config = dict(
    arch='vit',
    model='image classifier',
    dataset='telescope images of galaxies (Galaxy Zoo DECaLS)',
    train_examples=22083,
    image_size=48,
    crop_scale_min=0.5,
    horizontal_flip=True,
    translate=0.06,
    cutout=0.25,
    targets=['shape', 'roundness', 'edge-on disk', 'bar', 'spiral arms', 'spiral winding', 'bulge size', 'merging'],
    num_classes=[3, 3, 2, 3, 2, 3, 4, 4],
    norm='rmsnorm',
    norm_position='pre',
    hidden_act='swiglu',
    mlp_ratio=4,
    head_dim=64,
    fused_qkv=False,
    bias='all',
    qk_norm=True,
    parallel_block=False,
    inner_norm=False,
    moe='top_k',
    num_experts=16,
    moe_every=2,
    expert_mlp_ratio=0.5,
    experts_per_token=1,
    shared_expert=False,
    patch_size=[8, 8],
    conv_stem=True,
    layers=8,
    width=256,
    positions='learned',
    pooling='mean',
    mixing='cutmix',
    loss='cross_entropy',
    residual_init='none',
    optimizer='muon',
    muon_scale='match_rms_adamw',
    learning_rate=0.003,
    momentum=0.95,
    nesterov=True,
    orthogonalizer='newton_schulz_5',
    adamw_lr_other_params=0.0015,
    max_grad_norm=0.5,
    gradient_noise=0.3,
    max_steps=14500,
    batch_size=64,
    epochs=42.0,
    lr_schedule='linear',
    final_lr_fraction=0,
    warmup_steps=290,
    weight_decay=0.03,
    adamw_weight_decay_other_params=0.05,
)
Rows from block 2 of a small image classifier, named by matrix and row number. Rows with one number belong to one neuron. Each number is 128 + 32 x the weight over its row's rms, rounded and kept within 0 to 255. All counts start at 0. Numbers have three digits each.
After each neuron's rows are labels from the 100 images, of 14976, where the neuron reaches its largest size: "top examples" is what is common among them. Only what is clearly more common there than usual is listed. The data: telescope images of galaxies (Galaxy Zoo DECaLS).
# gate: MLP gate (model.blocks.2.mlp.gate.weight, 1024x256), inputs 0-127
# fc1: MLP up (model.blocks.2.mlp.fc1.weight, 1024x256), inputs 0-127
# fc2: MLP down (model.blocks.2.mlp.fc2.weight, 256x1024, transposed), outputs 0-127

gate.322:140097100144104163090101174131118131173157171153115134139166115111119205105146116191100142126114113179075143142153128161095169102087075163187083170171151153125165062128060155148121151173085183113133123089144140095167112082095097141063101114142101131111199093113106157180162072141095136137168164128087126121176128148127146075131138101058103110170113154098112091075154187137102163119126
fc1.322:121137090140118115087132112119195124181134072109111112143112147108058062140140114144089116074117122140129066121064106110060112086214149098128179133150160135074179142087113146102183128142144119121152135147099132115184093121132195121131158149134196138126113104166119168190100105144097107141140123144155149135090145195120118135128106136114099104131100149131154113090148139115178126176119
fc2.322:148165115088158000151142118159123132179170116125150174163142109194103132168185148133128143175139051153139150156150165163137132179129064127153141127100149188121158113133136053093086136137111124127200146161110142121123154131103115153255141170135159144104129183206113101096131099136142129155162124167053154129101128055158177113164118133092082099132173112135100137088114157153102163084150
top examples: shape: star or artifact

gate.351:174054169147149094138159120116104094151143129143185119140130072107146106113117152078194123163190105121171148088179123121098064126172193146122151142115139156150121101113170128132137135098105121162143200136155143091099147140066123171121172108177090124117112098082139118082131141165076125074124115131145203126114150154074043121118137141156063094086193082159063157138088100116135095093128
fc1.351:153141078123104176139160074142086136097143179174158103059126153081173195128127074129086119174100081151115148155127123117150154150129181097081132134138118158093154123095125150111065115130040124162097152176148135133126107138096090101123109115065124121165123183163107102123136118063141170141113050181130092110140161140064145101125117129139105087138177184121098104111158114126136143149120
fc2.351:166153117142115124137096171167099082130109109075100112080063148154096146073077171078164175129108121125102103153146123140169050132148125077097156031133134101166105116083113145109139171167140114113115103124109125144156110139146161092138117079085101173145124104101110100091097135090163173176102130110116113126181145124125161168117098167102123167145102110155177133113157130099115192150107
top examples: edge-on disk: yes

gate.324:106137175178166103134103158137111134130137105137085101101182082142137137146096087140108115118098185150146137124099122203133181167067163123112127146134129172131149103082092130125123133143120077116127093085104105073159093166104059127102091132085167081113162121131092147119087140161109159170081120066114079120154105114079165140120076104130111141090064141109200084143081143118131134127153
fc1.324:174186164145137154162132168195130155142128100159185139129138133172076064167195103112133150193113199142115089115159140129126160114136097205152166106169148159093117134188136094197138132130136119096185127113087138125207099120099146108107125147127134101168113145172148175153208205175134134098171130152132133100131201112164117126112093096120075118121114115094135166142129116131101174138129
fc2.324:154124121126155139189125130067154144083163096135106132102138086130168134112140179126154156114155136143179151150217146097153076129178125070175141122116153138140126115131137081111134128185094121160158167139126101137138086065139128059144108116106173134176154107169217105066138150128128165214149139134137082122174097078136139164143082174100119149173138154093104139114134148188142133149130
top examples: roundness: round

gate.342:097233216098170105093109129159132111143175202156157098152117103137094100100163110096078125123074129163171140080109119153117109156107123144112161131163159188150160091095104195115138149164193106102091079157111094158143165173113111098146111156103134107164190125179149158101129094170130126114154114167075078098169118145118129145128096170113127115095168104162137146143138098090144105108176
fc1.342:109143100077116126143155127088170120164097090109148091138068108130171127179144133139169136116159169105169149125094102124132116171124153150126115127122172137113085111139125114154042134103098126105128097137191141096198124181112087127110115092083097129121112126150124101130093089130179112082148164098143134115193187043083119151122074148123169131128192145125092151103097138118109140102142
fc2.342:143190134102124101147133102130124114127100106164167168105119101145085151124105141087192164146167127128140079101120135126092073163167161091091155087142088163187100079131113134144093156132186107075097121101082139158133146098157142178060163106094102116089128099140122211118219104157104089103117161170067134130188060124184115151100105140049066143107138124143112158188169123060117148138142
top examples: shape: featured or disk; edge-on disk: no; bulge size: small

gate.490:209154137157100175166106117062130094128124151102114124134149114124094140125102146185144159111134173106110137097138144170092142168153106084140155137136095169158114157103037190120105129095133153096146103041126088120146126102102168155116096151116143153145044134158134156163075150069111138125130158141120169142112126103136097111133143110116106161157105178134156116128118168121125112134137
fc1.490:168100118106155119098127088172108130105122107081143117110130154151100136108099155133186107105171097081122136151058157049131121141133084081074126126101168084191145127119112131113066152177191148165133152159119099115126096095058050105162182104180138131064159105089143115162139177088144131158103091132141149122150054161108105146105147065115100128166163114153107102162101199114103111143112
fc2.490:096173181140119099147101076113110076075080115068055145142140113103118062174123078077132085059112087109167139096102062114123178136185120051078106106144123072101112112150092167061061129152168126190124123135151129119104167072180117141139077081133178121154071112181143130079148065039127150194132158127099127131130162096139153107151122126170123133192114162145125105174169129147207110101099
top examples: merging: merger

gate.192:149125100103124148162152181086098115087145118165134122129157127134082103138112140097065134141071112184123158130131149171107131126162066167172135121134165170093174180146107144160129167077126125198127183152062089075175130076135153121158153136038087107161199112124146136135136142162138153131122126095147130158171140108097131163147141147145061168117138170100089125129118154080156152081107
fc1.192:118103134096222127072153141114118132135083144047073132146163105115097109136102182156119151083131084126117125116121090106179048175065147132144133104080186161145088130144112114097142121067142142125101186130100099142093130159114159212159083173073142140160199095172155157091132157116100170143119118084104074116126123131154123110120107172119127075062225078101141106144138092142126132180137
fc2.192:062147122135167070125112088176135129074145117181151088139122127073139192038152138155129158170176137145114120169133132163099133099186089115099166067175128118153162086184121041109171186096171153132108098152132084110096132121137164156110093172099127121126159183171149155152138095162138122101082118139128144135140143130133132107126150114121159116119128126119188144175192097138125144150137
top examples: roundness: in between

gate.752:119094092172149158074108125073141139127080091086109169115154105114097144124190163170140130096183131102075127146056092049102138178135127122122120139170094090187127126095063103123176121159083068123184156092129141122186199123105133177145113161085166183075095146163133106116093106150078162138138127119080148179126084068120138178138153152149139101134091109124112063117140091125157129132131
fc1.752:108134143137138132079063137140071130104140188149152131068157137107136066121168105086122135140112079139118132151152156085133133168076157067126139205104152122094149142137070119177121123209112066138125079097085177071186146112089066142139139071180097138145117121134140128163174131178085160160143167105123085104198064139145119151117135134119159088147153068091148110167133143129138117110220
fc2.752:128155129122059124103118127158119069160074126216175189120183124159151125148126158068087139129107169102115089140146134189152090140091128166107058166134107131094112138109141089124156137093156111075128103191164084118084129080145112121122160153172128053177127137109050148151102062183100085133106118119044078109092184143131135180119184093074126150155126051151143080100144203125136113139103
top examples: merging: merger

gate.618:134083101105156114121168123101138146092162176088108144141154140191100148090122080107178133130108111137136142146128113055137112156142124112142119078148057119045134103171118128126062085157112136127169234101175160119150153139175120164166135106166170167139183148117118164160075066150125181063114121097101129124119186135175156145136141107173135055134141168101150106150119124114088120140117
fc1.618:136157150153143096166120108132194143118165102131121113156140157143110161116166117113109103135143155177064085123103150077116122093134184111134099080161109138111125141102099062105131098187096215155159170136158117206113167053112116160159152093116161132175118116119146105144160145096120135099168137083114121138106153160145127097106116131089149190109091173030124146134106111136138073088097
fc2.618:142105119146134146160142130111147160107056149049117163076126117177186160134097141141169132164167130078108190172106098149123151111129120104114182102156192082142144066122170083099139074160140141156125123109150097080129231091109099177134116121149110150119132179126177126111133181121185177154135095089140122119099142164117112162115141107090085120182136128069162119099115138141104176113087
top examples: roundness: round

gate.695:089128148101151107114088159123125098147106130106097138166123086146128156178061122083093090112102091169109111132077089193128145094155098107094158139159130150144103139133107105136089094090120160111150159146173095110096103038165165175136116088092149088118101114089120123140211125154123144118152108130168142155173172080082136045164115149076088117077147117125106149150113161127124173135156
fc1.695:095181152122099078113139090157065150120048057141083086130158121136167140104140147110110053135096174145201102145106130168147133094157163143082068130194114121122072145161133066121151125063123081127182168163111144129205114086097104142108160118128128137111103145134117144111105115162087157097140090125160099124062104119109158126058139100150112129088078101155145086100063152101079188115084
fc2.695:124192151126164084108085100180142189164145107080141137169143123148120106172089123146133104134119157172108180042114128128130161095182119115098116116111127153128126117097101141124160099127084115137159186127112117144143191091144183148148134178188187065130093069095133147167181167130094156104153075074098128138132085157176149139162092144077160121123136163044093148080119150093132160168147
top examples: merging: merger

gate.285:127121057135151123161142176132054146115146147144161124117115111120151116079070171151113157096109104132131155152185085143164066142161144121174109124136118132115196120192185148130118162163148161100093142181163161119085156125116124121194131095130071076176134087141083075164103075154160158189152113101143074125112157175113146108150159105092120101119122117097121129126130087085077115099117
fc1.285:089063134090114113140119156184131151205120140190100076137149107126152087131144114136116171207137165156111201136140125073048160109133104117103098064111136089117077114105128172204135138133113192171096167088167166085134152144129145177187125150177117151150121163101134128182115108126149101152086049161124110099149125181128151125089160124139170111100149169153085121089134132145128175128136
fc2.285:138093149141103132170167090097165163088106141083097155096167156093134107123172123106103080175209144095143144102136145079127140126076102202113114165050074185149121105125060151156149165136136148140167178165110134093121119123146203127216102138125058158067111120085145137100156100140135144122067175123162165120157140137151097133105137088123086137102149138095136136182128146144120116151091
top examples: shape: featured or disk; edge-on disk: no; spiral arms: yes

gate.152:106090128081168092124103192083100179171123081142098109201011090133166134165162098073099097125161174080151093121151115133094153172101137094119142125125134120125099102092135116128121147122155144117149107095145122127111085113106167087102172092097183097200096107122094152176120110122118207131079141090183099105110107143167136100148131117181169115145108137117142114154139109176141146181156
fc1.152:157129111108022128103149173075128116162113124164102137125118143090129131045084090144159080107084126089116149099163181103133122135095158104099146140162158188176121063141132149161160118191137110111106080093153133070125125150126126138075185143095129143145098146087105203160138048202160158113111146155178075130133142094152162167073093122150093123091128124049109158090135191144111135139130
fc2.152:104119101111071167085059083103142123114146111103122112121148139172104085160177185112112145108148091130103143114108128114142100129176101116173082092116162177148141211156134140167146084147177159147147126108113151092127150141157165119193146143143168097122139098124107141180134082053086131166117166110126046125170152129158129184112107129100167169136106105143052125183080131185203124127137
top examples: roundness: in between

gate.52:160121135140130125145152161074134133115126164114107074201136191100094188109150151150122112168067098120164109120087122117132149071101107106166140134153108074128129094131106112137126130154147129163084145109099057067040189146158088117170184153048121143134115164094120081132136137148129155171133141131118196122154143183142087151070188148133089088040123101107117148151140147107130143120172
fc1.52:179153100106110125089109084138085129163152079125094121130155096160173132088095125113181093079080166161150154126070093082153121138059130079063126141155116152142161122111131115077093155092154147150181157131127136155161152098157132100104148136091175098134112080074096144127148141125130109179139138126150129171129135086129095162034101161116123107149115137103104195191186168104137162132067
fc2.52:110162162123140184116081121141132109156169122120179139133134124156094051143152155160069137102134103119133162062178193107099110113142070104151101187120189197163089169111091130123142140153173095106173121140179099110149132073095161131193148187152152066084058092123104092117174210140145066166171124147155162151156115100117097102077164147162090183098121173181181139121140173113145102141129
top examples: merging: merger

gate.189:133133180134081144117120112137190087091102071137079091143062113131123102154099117138130156100159129126150122128141158112112173169163114105132166159172123158116132126129113109088119091069114155217106175092162127159136061145101126146174147098083122112143137154168122179117186133175100190206133131113124119135186111113139122140134153163077099115170153127145149107154167180160146193102106
fc1.189:152169195065133093173114112149076137166130136116099107143196130132168146161144162136144078086107187141165163134175146135175145100129149101164108107137073145152123058122053124136139171122138091180193149118149112214094066114145112125106154133128094122129059161149108107118139140129152135182109159094162103142182126152123115109100117137125141166115154186150159133195087127160205141116160
fc2.189:130067121088135102117090106070149131177100153162140167101160107091152144086188158107134108085047170137097115147074164094161159079129150070188153093137131095089175152093115132122140165177089104150143136145126143121148079056089114071144153122128129177157157121160112040128132110152125135099166110154098118113117128088116107081154104183158100105197166140172070067051126115127136095076142
top examples: shape: featured or disk; edge-on disk: no; bar: no

gate.536:065113119135123121159118104143138133123126137149183113141133129097095134079093194168169147144125081151149139189058134118101143131156051112084091151155109117146154141104178124118181096115163132052152118095127115140150112115153118106138154075153105107101150098209069185137111138135176132143142138158139144118133103165119177067135150105130102102150158124151140163110063135111106103179140
fc1.536:111071192076129089115155108117158048152173162095136117104190192105131160109123163050093119089147156181090129148093118127132117140101136157087166126133136098148133151142095125130128136129104115175147083124098120150101107136080142114096127136162082068140098111093143159107122137099084088147146100139183137086102163104139105155175171119116096139096161137174161081189159115123120083093100
fc2.536:174167127154163145152151094095133094191160084110127122157146074137186138126098136120140152156149076121137177145169080118076103142114194098089120136138136149094131151124096176131189153074101161134102114128140110124131125120119097103113136105152101133137143116164219080158138073080133100157137122117122123076105154129150150092105123097147117139128111146077148158170099143097076170166122
top examples: edge-on disk: yes

gate.116:119166171108107113141115134141107143121156154138176080140172140122129181080162130152126108164085126093147091167161164202178137111091167119184125127170146092192101089134104114138155209173137099223131110167094093107130167151131144163159117124128087105122132106146123112135141142162108108170103110121166132135150169166074178184101111140138131058163096124135080124080127164085067116094079
fc1.116:174119058104160117173179170162181121089105156119187158119111140106144171142149141123148143114111157138104119133175099095127140103104124095159130087098138129081067159058157130136144113123151080119130126103086137164148150081212167166088104201159136178124122138109116113110171157144157171113078135150163060136146082101121159086125137139210090200119093117125135112091125161154136155142104
fc2.116:116211159203109133132068095161124207082148143149078112165158110158104090107161151158144108126086147057112087069091120149056157131119128089108107078107173114144119164113133121096144151140180173121144186123178112143100124135113097095113139118149129086126088131176133182169126106066122120081139144128109111148085102142078116166065154149159148160120117175130161122126087156164096114089174
top examples: roundness: round

gate.660:144146145164111141120082114062129144079083141172088102158117132125106110136122092112177151149136157118095136122171164160145157196084137122132134108182159131089144096172180156065184191178086116115136102186133098042118131141083139081140143166111148092124107151121098066135171142088160129188081155144120167092141089128142086082144105151204143127196066117129168174128132141134158168143130
fc1.660:143097070137167117061186118124103105104140109140138093148091119111117159127163130155168068124090160161115087164123120181080163169113111079104089173152148122106114157114164148203134099076130105158103163142125154136112099134181095145175109103100108173154189037097118126163093152166179121105116107095127133112133101157119105176094138149090116144150135158143023115111095111092143130183060
fc2.660:141145124100065107087100146182137158155169124179114157148181099087094138109132119111123166119121152161081081151151093057177163132102118086116142157097018096116156139085107101144113111065083105174116173091163177126153108084094115163084141157109079145114122210145162121159079107148200127137067089112142166149165095124178130134135120098132101146131119098064118175127092160108104131098083
top examples: edge-on disk: no; spiral arms: yes; bar: no

gate.50:171159097127141074116089103135141157140103148089092171171072140089168125109086104192099152147117075162140136085137144161126124149116089100085181137113125135141087113144082117107154186132126119183128154124125118124176175181135090084097122145096083150122159180149124130054058176136145093134142129146133092117177155104189146110155108163110129094165161115146121068134095113042158116106131
fc1.50:166137124087121112081113146102079202068150141095145125122140090158144105121141200155157131117126174099130144179176125139183169107151104125156129110122214086116105126165081149080150139151104126138156145116149123100135107186103127107152134088122114104203122166140129081138127159107097120141189190167089073161120107183156176179092192117112180115118104105147123037113167151139106100129125
fc2.50:137176162147080067101078100143088097100147096177154099133152114113121092126116115136137135150153087103146112163097101139138181122113172156118120126160137130103141128066127175121005115095149106173145175118114120172184117160145208080089166091126146116119157084176153088091066158120096085124176208123114082188165122100087169145106141147145101066148102098110141148131132126119143085103151
top examples: edge-on disk: yes; roundness: cigar-shaped

gate.471:117128132090153166121089149114122106189154080128106112134148160121142119154099109137110118199119152108180136135192132163141103082154153130124140132073112146139121123165126141143077135125112160117210095084062129120117063108116125144087146103187080127126125119158085126092137054142145126142142129222151112143080158140108155141110160093147120149139138100141148222113120060183130143133091
fc1.471:099143131101141124117113120119117088132106151113087092068144089093174118197113117132106086096085194116168107141144105127123113203120116119082112146101101049085116143071118106126100165115094100147166099109087129134157141244151151137110143089195126149156185149128114072168134103075178141142151137102161116142147173091146147170137124156091096097165130143143113144135052118157085114144149
fc2.471:079138115098069136174165098106118157149067125136063070171179176144186160061103133065149089077131116131127122095115120140138145120144167181159117103100167112176118183138111156145140152156084132128204162095142074125190091127091098115048153109156086137127113132169123158118137130055121114152103162126190139129123129090089132117150082091148082190192141132167139168198150121065103057133124
top examples: edge-on disk: yes

gate.604:125093171143107095184143072145153152135127133164125157096086128106134171082162092130191129120184120148081168143142164084136158103163102097087095115129162173143095107064150092108100101083125180133109064109131111167162094145098088123194126120078156186076108095125121114080086160090089139165116121101187088198179159104133144165148147114000203172115123124123121086097138170085140163141196
fc1.604:156154186087114151128153173101148133159209139131082085144135146149193132115159151128122235104146149083138107145115104079086091121131121153118103128224066187112108053085118114170147174159125156132116115132143149128080155134111223138128095136092129126158097104111123134159176080191123120106132172089143170062123141114127144109157124107129140119126105141122079127135109142161102118112164
fc2.604:213103130119093159118112105130111130186104096124073082116126111117177081107107150096114164102099119163114119169117164141143201131131136124156147111194139107091147105079126109127138178071136115140130180119129167121169145133115119182115097131210102123099147134172139122142106133171132129109131136097095109121122126145154137192190161139129161099136102151112154114158085139086127141043049
top examples: roundness: round

gate.626:128144104182138135135083102129184128188117165200144074182062175122131206179150145117135154133145090143156115155092170132072126102172127150157095121136096129099176047145095128131085151105119156128229147131089130147079071096140103083098118145180149122128164170129170074148135152111085159103180152164094147111127136155125147158102178102050139151090123163117100133131098144074113131098127
fc1.626:066096121100066128114195111125167108094183115163126126134117067095094070162123129134138170165169101059105113152088116205105177131094085160065126128110124213142157173117100150147132124126131135105086136090140091143146100097075093136131058062083120097142131095126103119138190145130182103115110102119100183096153161136106185103113159112128164126130143086152104134128134067152094150166132
fc2.626:137096166159173176110180093050202176122060151126133171081132124144109124092094096130138108166085107168115125105109128156118091076121070153113174132048084176162121086131116100137128065159155106098136128137093135105194081143133139142171111129150133097119152134157152144140122082086148114188124094073159138198137113133121185137104168136158155136176161060128155096133115121134155188086139
top examples: merging: merger

gate.18:132124109104116149172093063100105176062082122149159129135088093087164151153118186164106169135118064121139167121115098065084130136103087151085179153101103099196103177088125071142155137125121108115157124154123091128165156179148143120149155123152130124114154127117158104139131124130130146127085094152106101220066131133093116164104061177139093094117124118127142164126090078133108143153166
fc1.18:065110141131149120161096167117147118115152126127137079129135090101155065183105101121132127103136089151125101143066088154175092082069117100089143144062181142172132154148112136161145139156148200113102110067105070155140106186124124112127104134125036100103088135104157116166149137119132149116168186153105146096114105161119036107181114097186136101100124156086098140137163152191138094134114
fc2.18:080126124120090109119141136146157157179125180128103160048085049049110080125120129164151099116070121173104205206129160134156107134122152111161085124132165108057126182120053139107107182101142156112134120136165092115122126232099118114181117107150120145176139118126149176112129077171109160083196178128134145158162174120084133095150145090091088121142155107120090148095162061090127117132148
top examples: shape: featured or disk; edge-on disk: yes

gate.161:099099179112104125162129148164178127111128148131155140096144081183135192148089174114100193097096115135123070140145140100097132147149118141159144102166154116171109079098109129133143173115100158167171180183163109173130139136074081129201179140130093125207134140119106106102124084109147105137138088118168131138176136192096139142132133154047170120171133135172119061082155119117107165157166
fc1.161:116129149157128125161134108145121157155122210129100153210119176114104112096117139083036075127153120129168125137134145120129072103127122132082154126157109108103128099086126187164097117116146151123189135132107102131116113108145153121132130121190129121088132202110100127090128140133126057127118076087159141114093079082163102155126077161107124128172125161115162177120089151090176142083127
fc2.161:098151180124107104196132161168116143097073108091090085091090163150174148170160132138131126117138089115165115108135162130165150099127129161134132060111135141153129160140134148179139098113166135120124109156143110180131129164091111164153147178154151169061121134112120135080127109169093086152135141089109061200148119108162082180098089145095128168136142106138138126147144144120095082123130
top examples: shape: featured or disk; edge-on disk: no; spiral arms: yes

gate.191:081077215117103103161199135127127149178098143132128092147187120065141118115122142194158134127138148168126113137183143090097147140127089120177069106087141215098149146172111165129113118136153168134148060088184154142146170159147078148151166140114126116105103164120139099187107135117122131137142168111076162163138146072136142106157185125106154160169119098111120073127117096087121127131122
fc1.191:148158153159152152096162120157141121142124160083137121099133122166121125180129122163096077102195083182136118146140144099135162166207160129186087151117091110100109112137084118130136156185109126131096060173097145099148143110126204137160159152166152128170162139090135163103116122156194111084112098156088072113062112144157145114099089077138112075136127102134134176152107079088146053144124
fc2.191:107181145192183138124098111123169123157160112149072115205103139104132124142141160145144119173132063142126123129114115140121148104139119112129174141127124101061138131156176092080143135180147085127071170075153177119162129088151112088152168081103199123121123102169128110113086152052112145119138133098127136159122108171126092084153148110157131054126158118153167150165157054140053143112112
top examples: roundness: in between

gate.725:132124128155135174098108074154142196120102117102081117091138138092059089165129162119155075139105151121162105118133125138185189142108154153164075104088115081095176157119169145124169156124055142216139101153106105124119107134080190169099130136104094200114113099165108152144180145165070132109126170128195129089118114149155130116105168148108182145058104158125134114111120104154180111110151
fc1.725:119140159097130183106126124140185144133098149107095091120133139138086131146146062093121052166182105090092179119132090174095117150141093105091135140134128077144140107153119146103113149094075106132149082146195080125096167167133140128117161191116096083152137093179126113176156171097170152097118125148142171130151165136194062102185142132103110180114146099108065145053071123111090146128075
fc2.725:155111136145105156103132091109123165121090138105139073128127101141081088099086093098149169112096064144140114104166152104112076145152137173116096101126130088106172120145101151164147111124151117135120171160162113145134156078107132097111133163093106132153145155105184154097073161151182121094109120124159108183142116146134059104118151147138015056094139108122112118120128156150126120102163
top examples: edge-on disk: no; bar: no; spiral winding: tight

gate.631:111084155122105151162154115089137142081134066116164150088153152088075171163147161153177134139160106087140106118133138125130085058143148130090144131099110155117148172189110155132131133111204060069158154193159101158162130145114116102146149050156155158045168131088154122129069132195080134141146195128069130170180109066156141120109122170095096202110136120143102116138159141145142145111136
fc1.631:122135149117191139082159177096138118109079105103095169153129154084048098155149154114180188157127171106145110179166173160096192180112136114072114136128077091054148121172121161190167175100101147127108117121149122173129121092166138124171094107245165106178087172135112092090141122162097092131140126138104129127192127138138166130140099191161131115073101103155100115111088176151114170123119
fc2.631:159109095190200127137113127132089094209151144093140114096164124122132087162139153076091117161148101179103151070098195157135061080176155120145102135152155136106054119185117049146115080129154103107165096081165205159122077111148148157084118096141133125104177145090112122150129158176125137111154199118107193152041105120142132113071122112162104126064141123123113176090163143134106166054109
top examples: edge-on disk: yes; roundness: cigar-shaped

gate.390:193135130121098171117158120188153144139193072154152121175129159092050114096142115170118199144147127094122136098081147137151119170176156090178142165106116112158098110172158154085098084153139192105142119109146098127082145057080160115153079147117154127144117157134135139129145102169041062164139124101188132072128094099083098129130124134098117132124164155102085077131134111168145046086099
fc1.390:152159113177122164180077124132088078122122131111115137138146067087138154116121106149152104154110161146181128140168092130164142177130097092142158141184149119093107123137096131143096102078187135179127180105126150123163166105150100114123075080150138078086176104074142144081191146169143103136147109095135137077114161083181073137068113120109117172102136122142144172124123136140144130128156
fc2.390:149136134110159168134113092192073103105101141149135208118211110145144135124135122153116094068170120170115128086117109131123156073171141076121222131177142145113155196130153157106119172102130117150135108114122111158097100158082163141134111121124116137135113131136124171100156107161172135163148173158173123119054103124095124085153191126114205148180153135105097129140117151110116106136147
top examples: roundness: round

gate.566:108144089088094161134117109178112149149127083157122119183156089108162136142116146096145130123088139148102079179135095129107155114100112091143095139126183126156122131141150159184101168121054102156138159105136106113118095071080113191088137118125173120180082135092101147148177134147120122154129147185080124206059096139177102154125135147060104102202145116143173086096141108158100182176177
fc1.566:136136142150104154151134105119148147097157091145132074137164114149097134108116160166133160124180088104104081128161138122135116141143151193128094081163177180174147106106128131119092143130075150103133156159108143084097095105113108164177104096144165149116133167124064182142158141213085175127147179179115133122168124162124106106140161089091168156146099120173116092145130155048095140077080
fc2.566:101109155130124136096102096185125142101183177115086093115110114205195176167149128122079130159190089108197141099107152130079149111120126134070179129184144082102120141122152099137118144108133104100172110099164120098123135131087179135078101157071097122112130226103128134151159138165166174061123158148090124146131105154135140095165105148159168101129152114003105145149145084099119124122165
top examples: roundness: round

gate.8:105109148139144090157141134092130141105103182093046091109129113139172170166108161094119165129094065168048100150161139119056114126127096105103111074121115109115122080095092138133156146154124139135124125110130173091157123140115068126153075138128104126119208128090127130136117179122115101129117170137188136094194152140179130129115116083120083108122132113118137112187221125089111117171123
fc1.8:129122114119178163095122170093124154087125119109089146139121096104114074119122122131184106136171147174122118104157149143166131148099180115109112104144136106068120097114089181149081168198166147095123135136109044120174134150080148102134087132150115121094046117073079128180110115112147107116123155134179134094085151087147161137164169060150120079114107117098198177068097116132159068170160
fc2.8:141118157131097149165158050130092109089145163113111134135126194106145125057076118122189086131117106107178115138173172145129137158078083168054152158166165121098112139071146145071072168109161115118111126156178160106134146092126173118116154141085146131097160092138114108119069140180164097177132140163115143076105154113136133144074068145106105149135111099121123127117080140165101113153140
top examples: edge-on disk: yes; roundness: cigar-shaped

gate.298:168136146124116131115141183162192195177142233120152132141089131141120101090142102080129149184165136099118100056080170094090098134133110160115049151133112061094127118113141107156164091154149100181178190082113124122116104141110121091114185091107132202155176069131170108166113089128097119135163135066139093120193108171145064146120141146130082179086051102145108109128148135178129056093125
fc1.298:162139094138174133095096142139117160107111113113098134160143104124126102112082179158145166134069182130184102105114104088152102107126103075136112118126119116101121119141126151169100115144078118112086171143103092170170152129162193134094109144093186186146069115122156131166094107135129076149112123164103126154096159128156097143115121196093143108099135128151143152164213146159149147195123
fc2.298:078058128121114102098131126112087127111130098113112150124137221194114107144147171137118218069141170183083106104088194120126151131064135147137175117169117081111122156074055120141134144078112147157134122155143123125152162133191157129141119145169119165103190118165152161140158107129081100074094152149103108100121104115051129113079138045148123153177152200133146149194108142091160106121093
top examples: shape: featured or disk; edge-on disk: no; spiral arms: yes

gate.291:153134090148113093187132116067143111133145048124200115075131144165144133168110169106110098125137119155059112124150146151119153134169081044163115151129107141157136161163119133117145178175117105169130130082122119126114100099125197088097140134141151108137109172082102057108127099090106174148122137118145157187081166072109061075117069123103137094109131152151027115072124103118204166109150
fc1.291:100092083135096137182124116156187152103123071115138100139136099162136082138114102143095109136145180124066109132164082081151153091116157121123184119133166133134136036128102142174138145114088149130231102149173126055114132058080156118121157123107140059177161129089112141139116080128142084155142160131096096109161154175108137117147117148095129202177123134170162171148166087152181111155083
fc2.291:113119145117062147093110084070150099177159121149152080146120142138138142085104101119087116095104154104111131155155128148130098128122121121124148108105115110090093077107113125137120078124134144165158168112140191150087142013099166187144117151135121110160147125167109154134131111112113093134176099216089091122114095151177118135135107076231118160086154203146126056066151100089096125163103
top examples: roundness: in between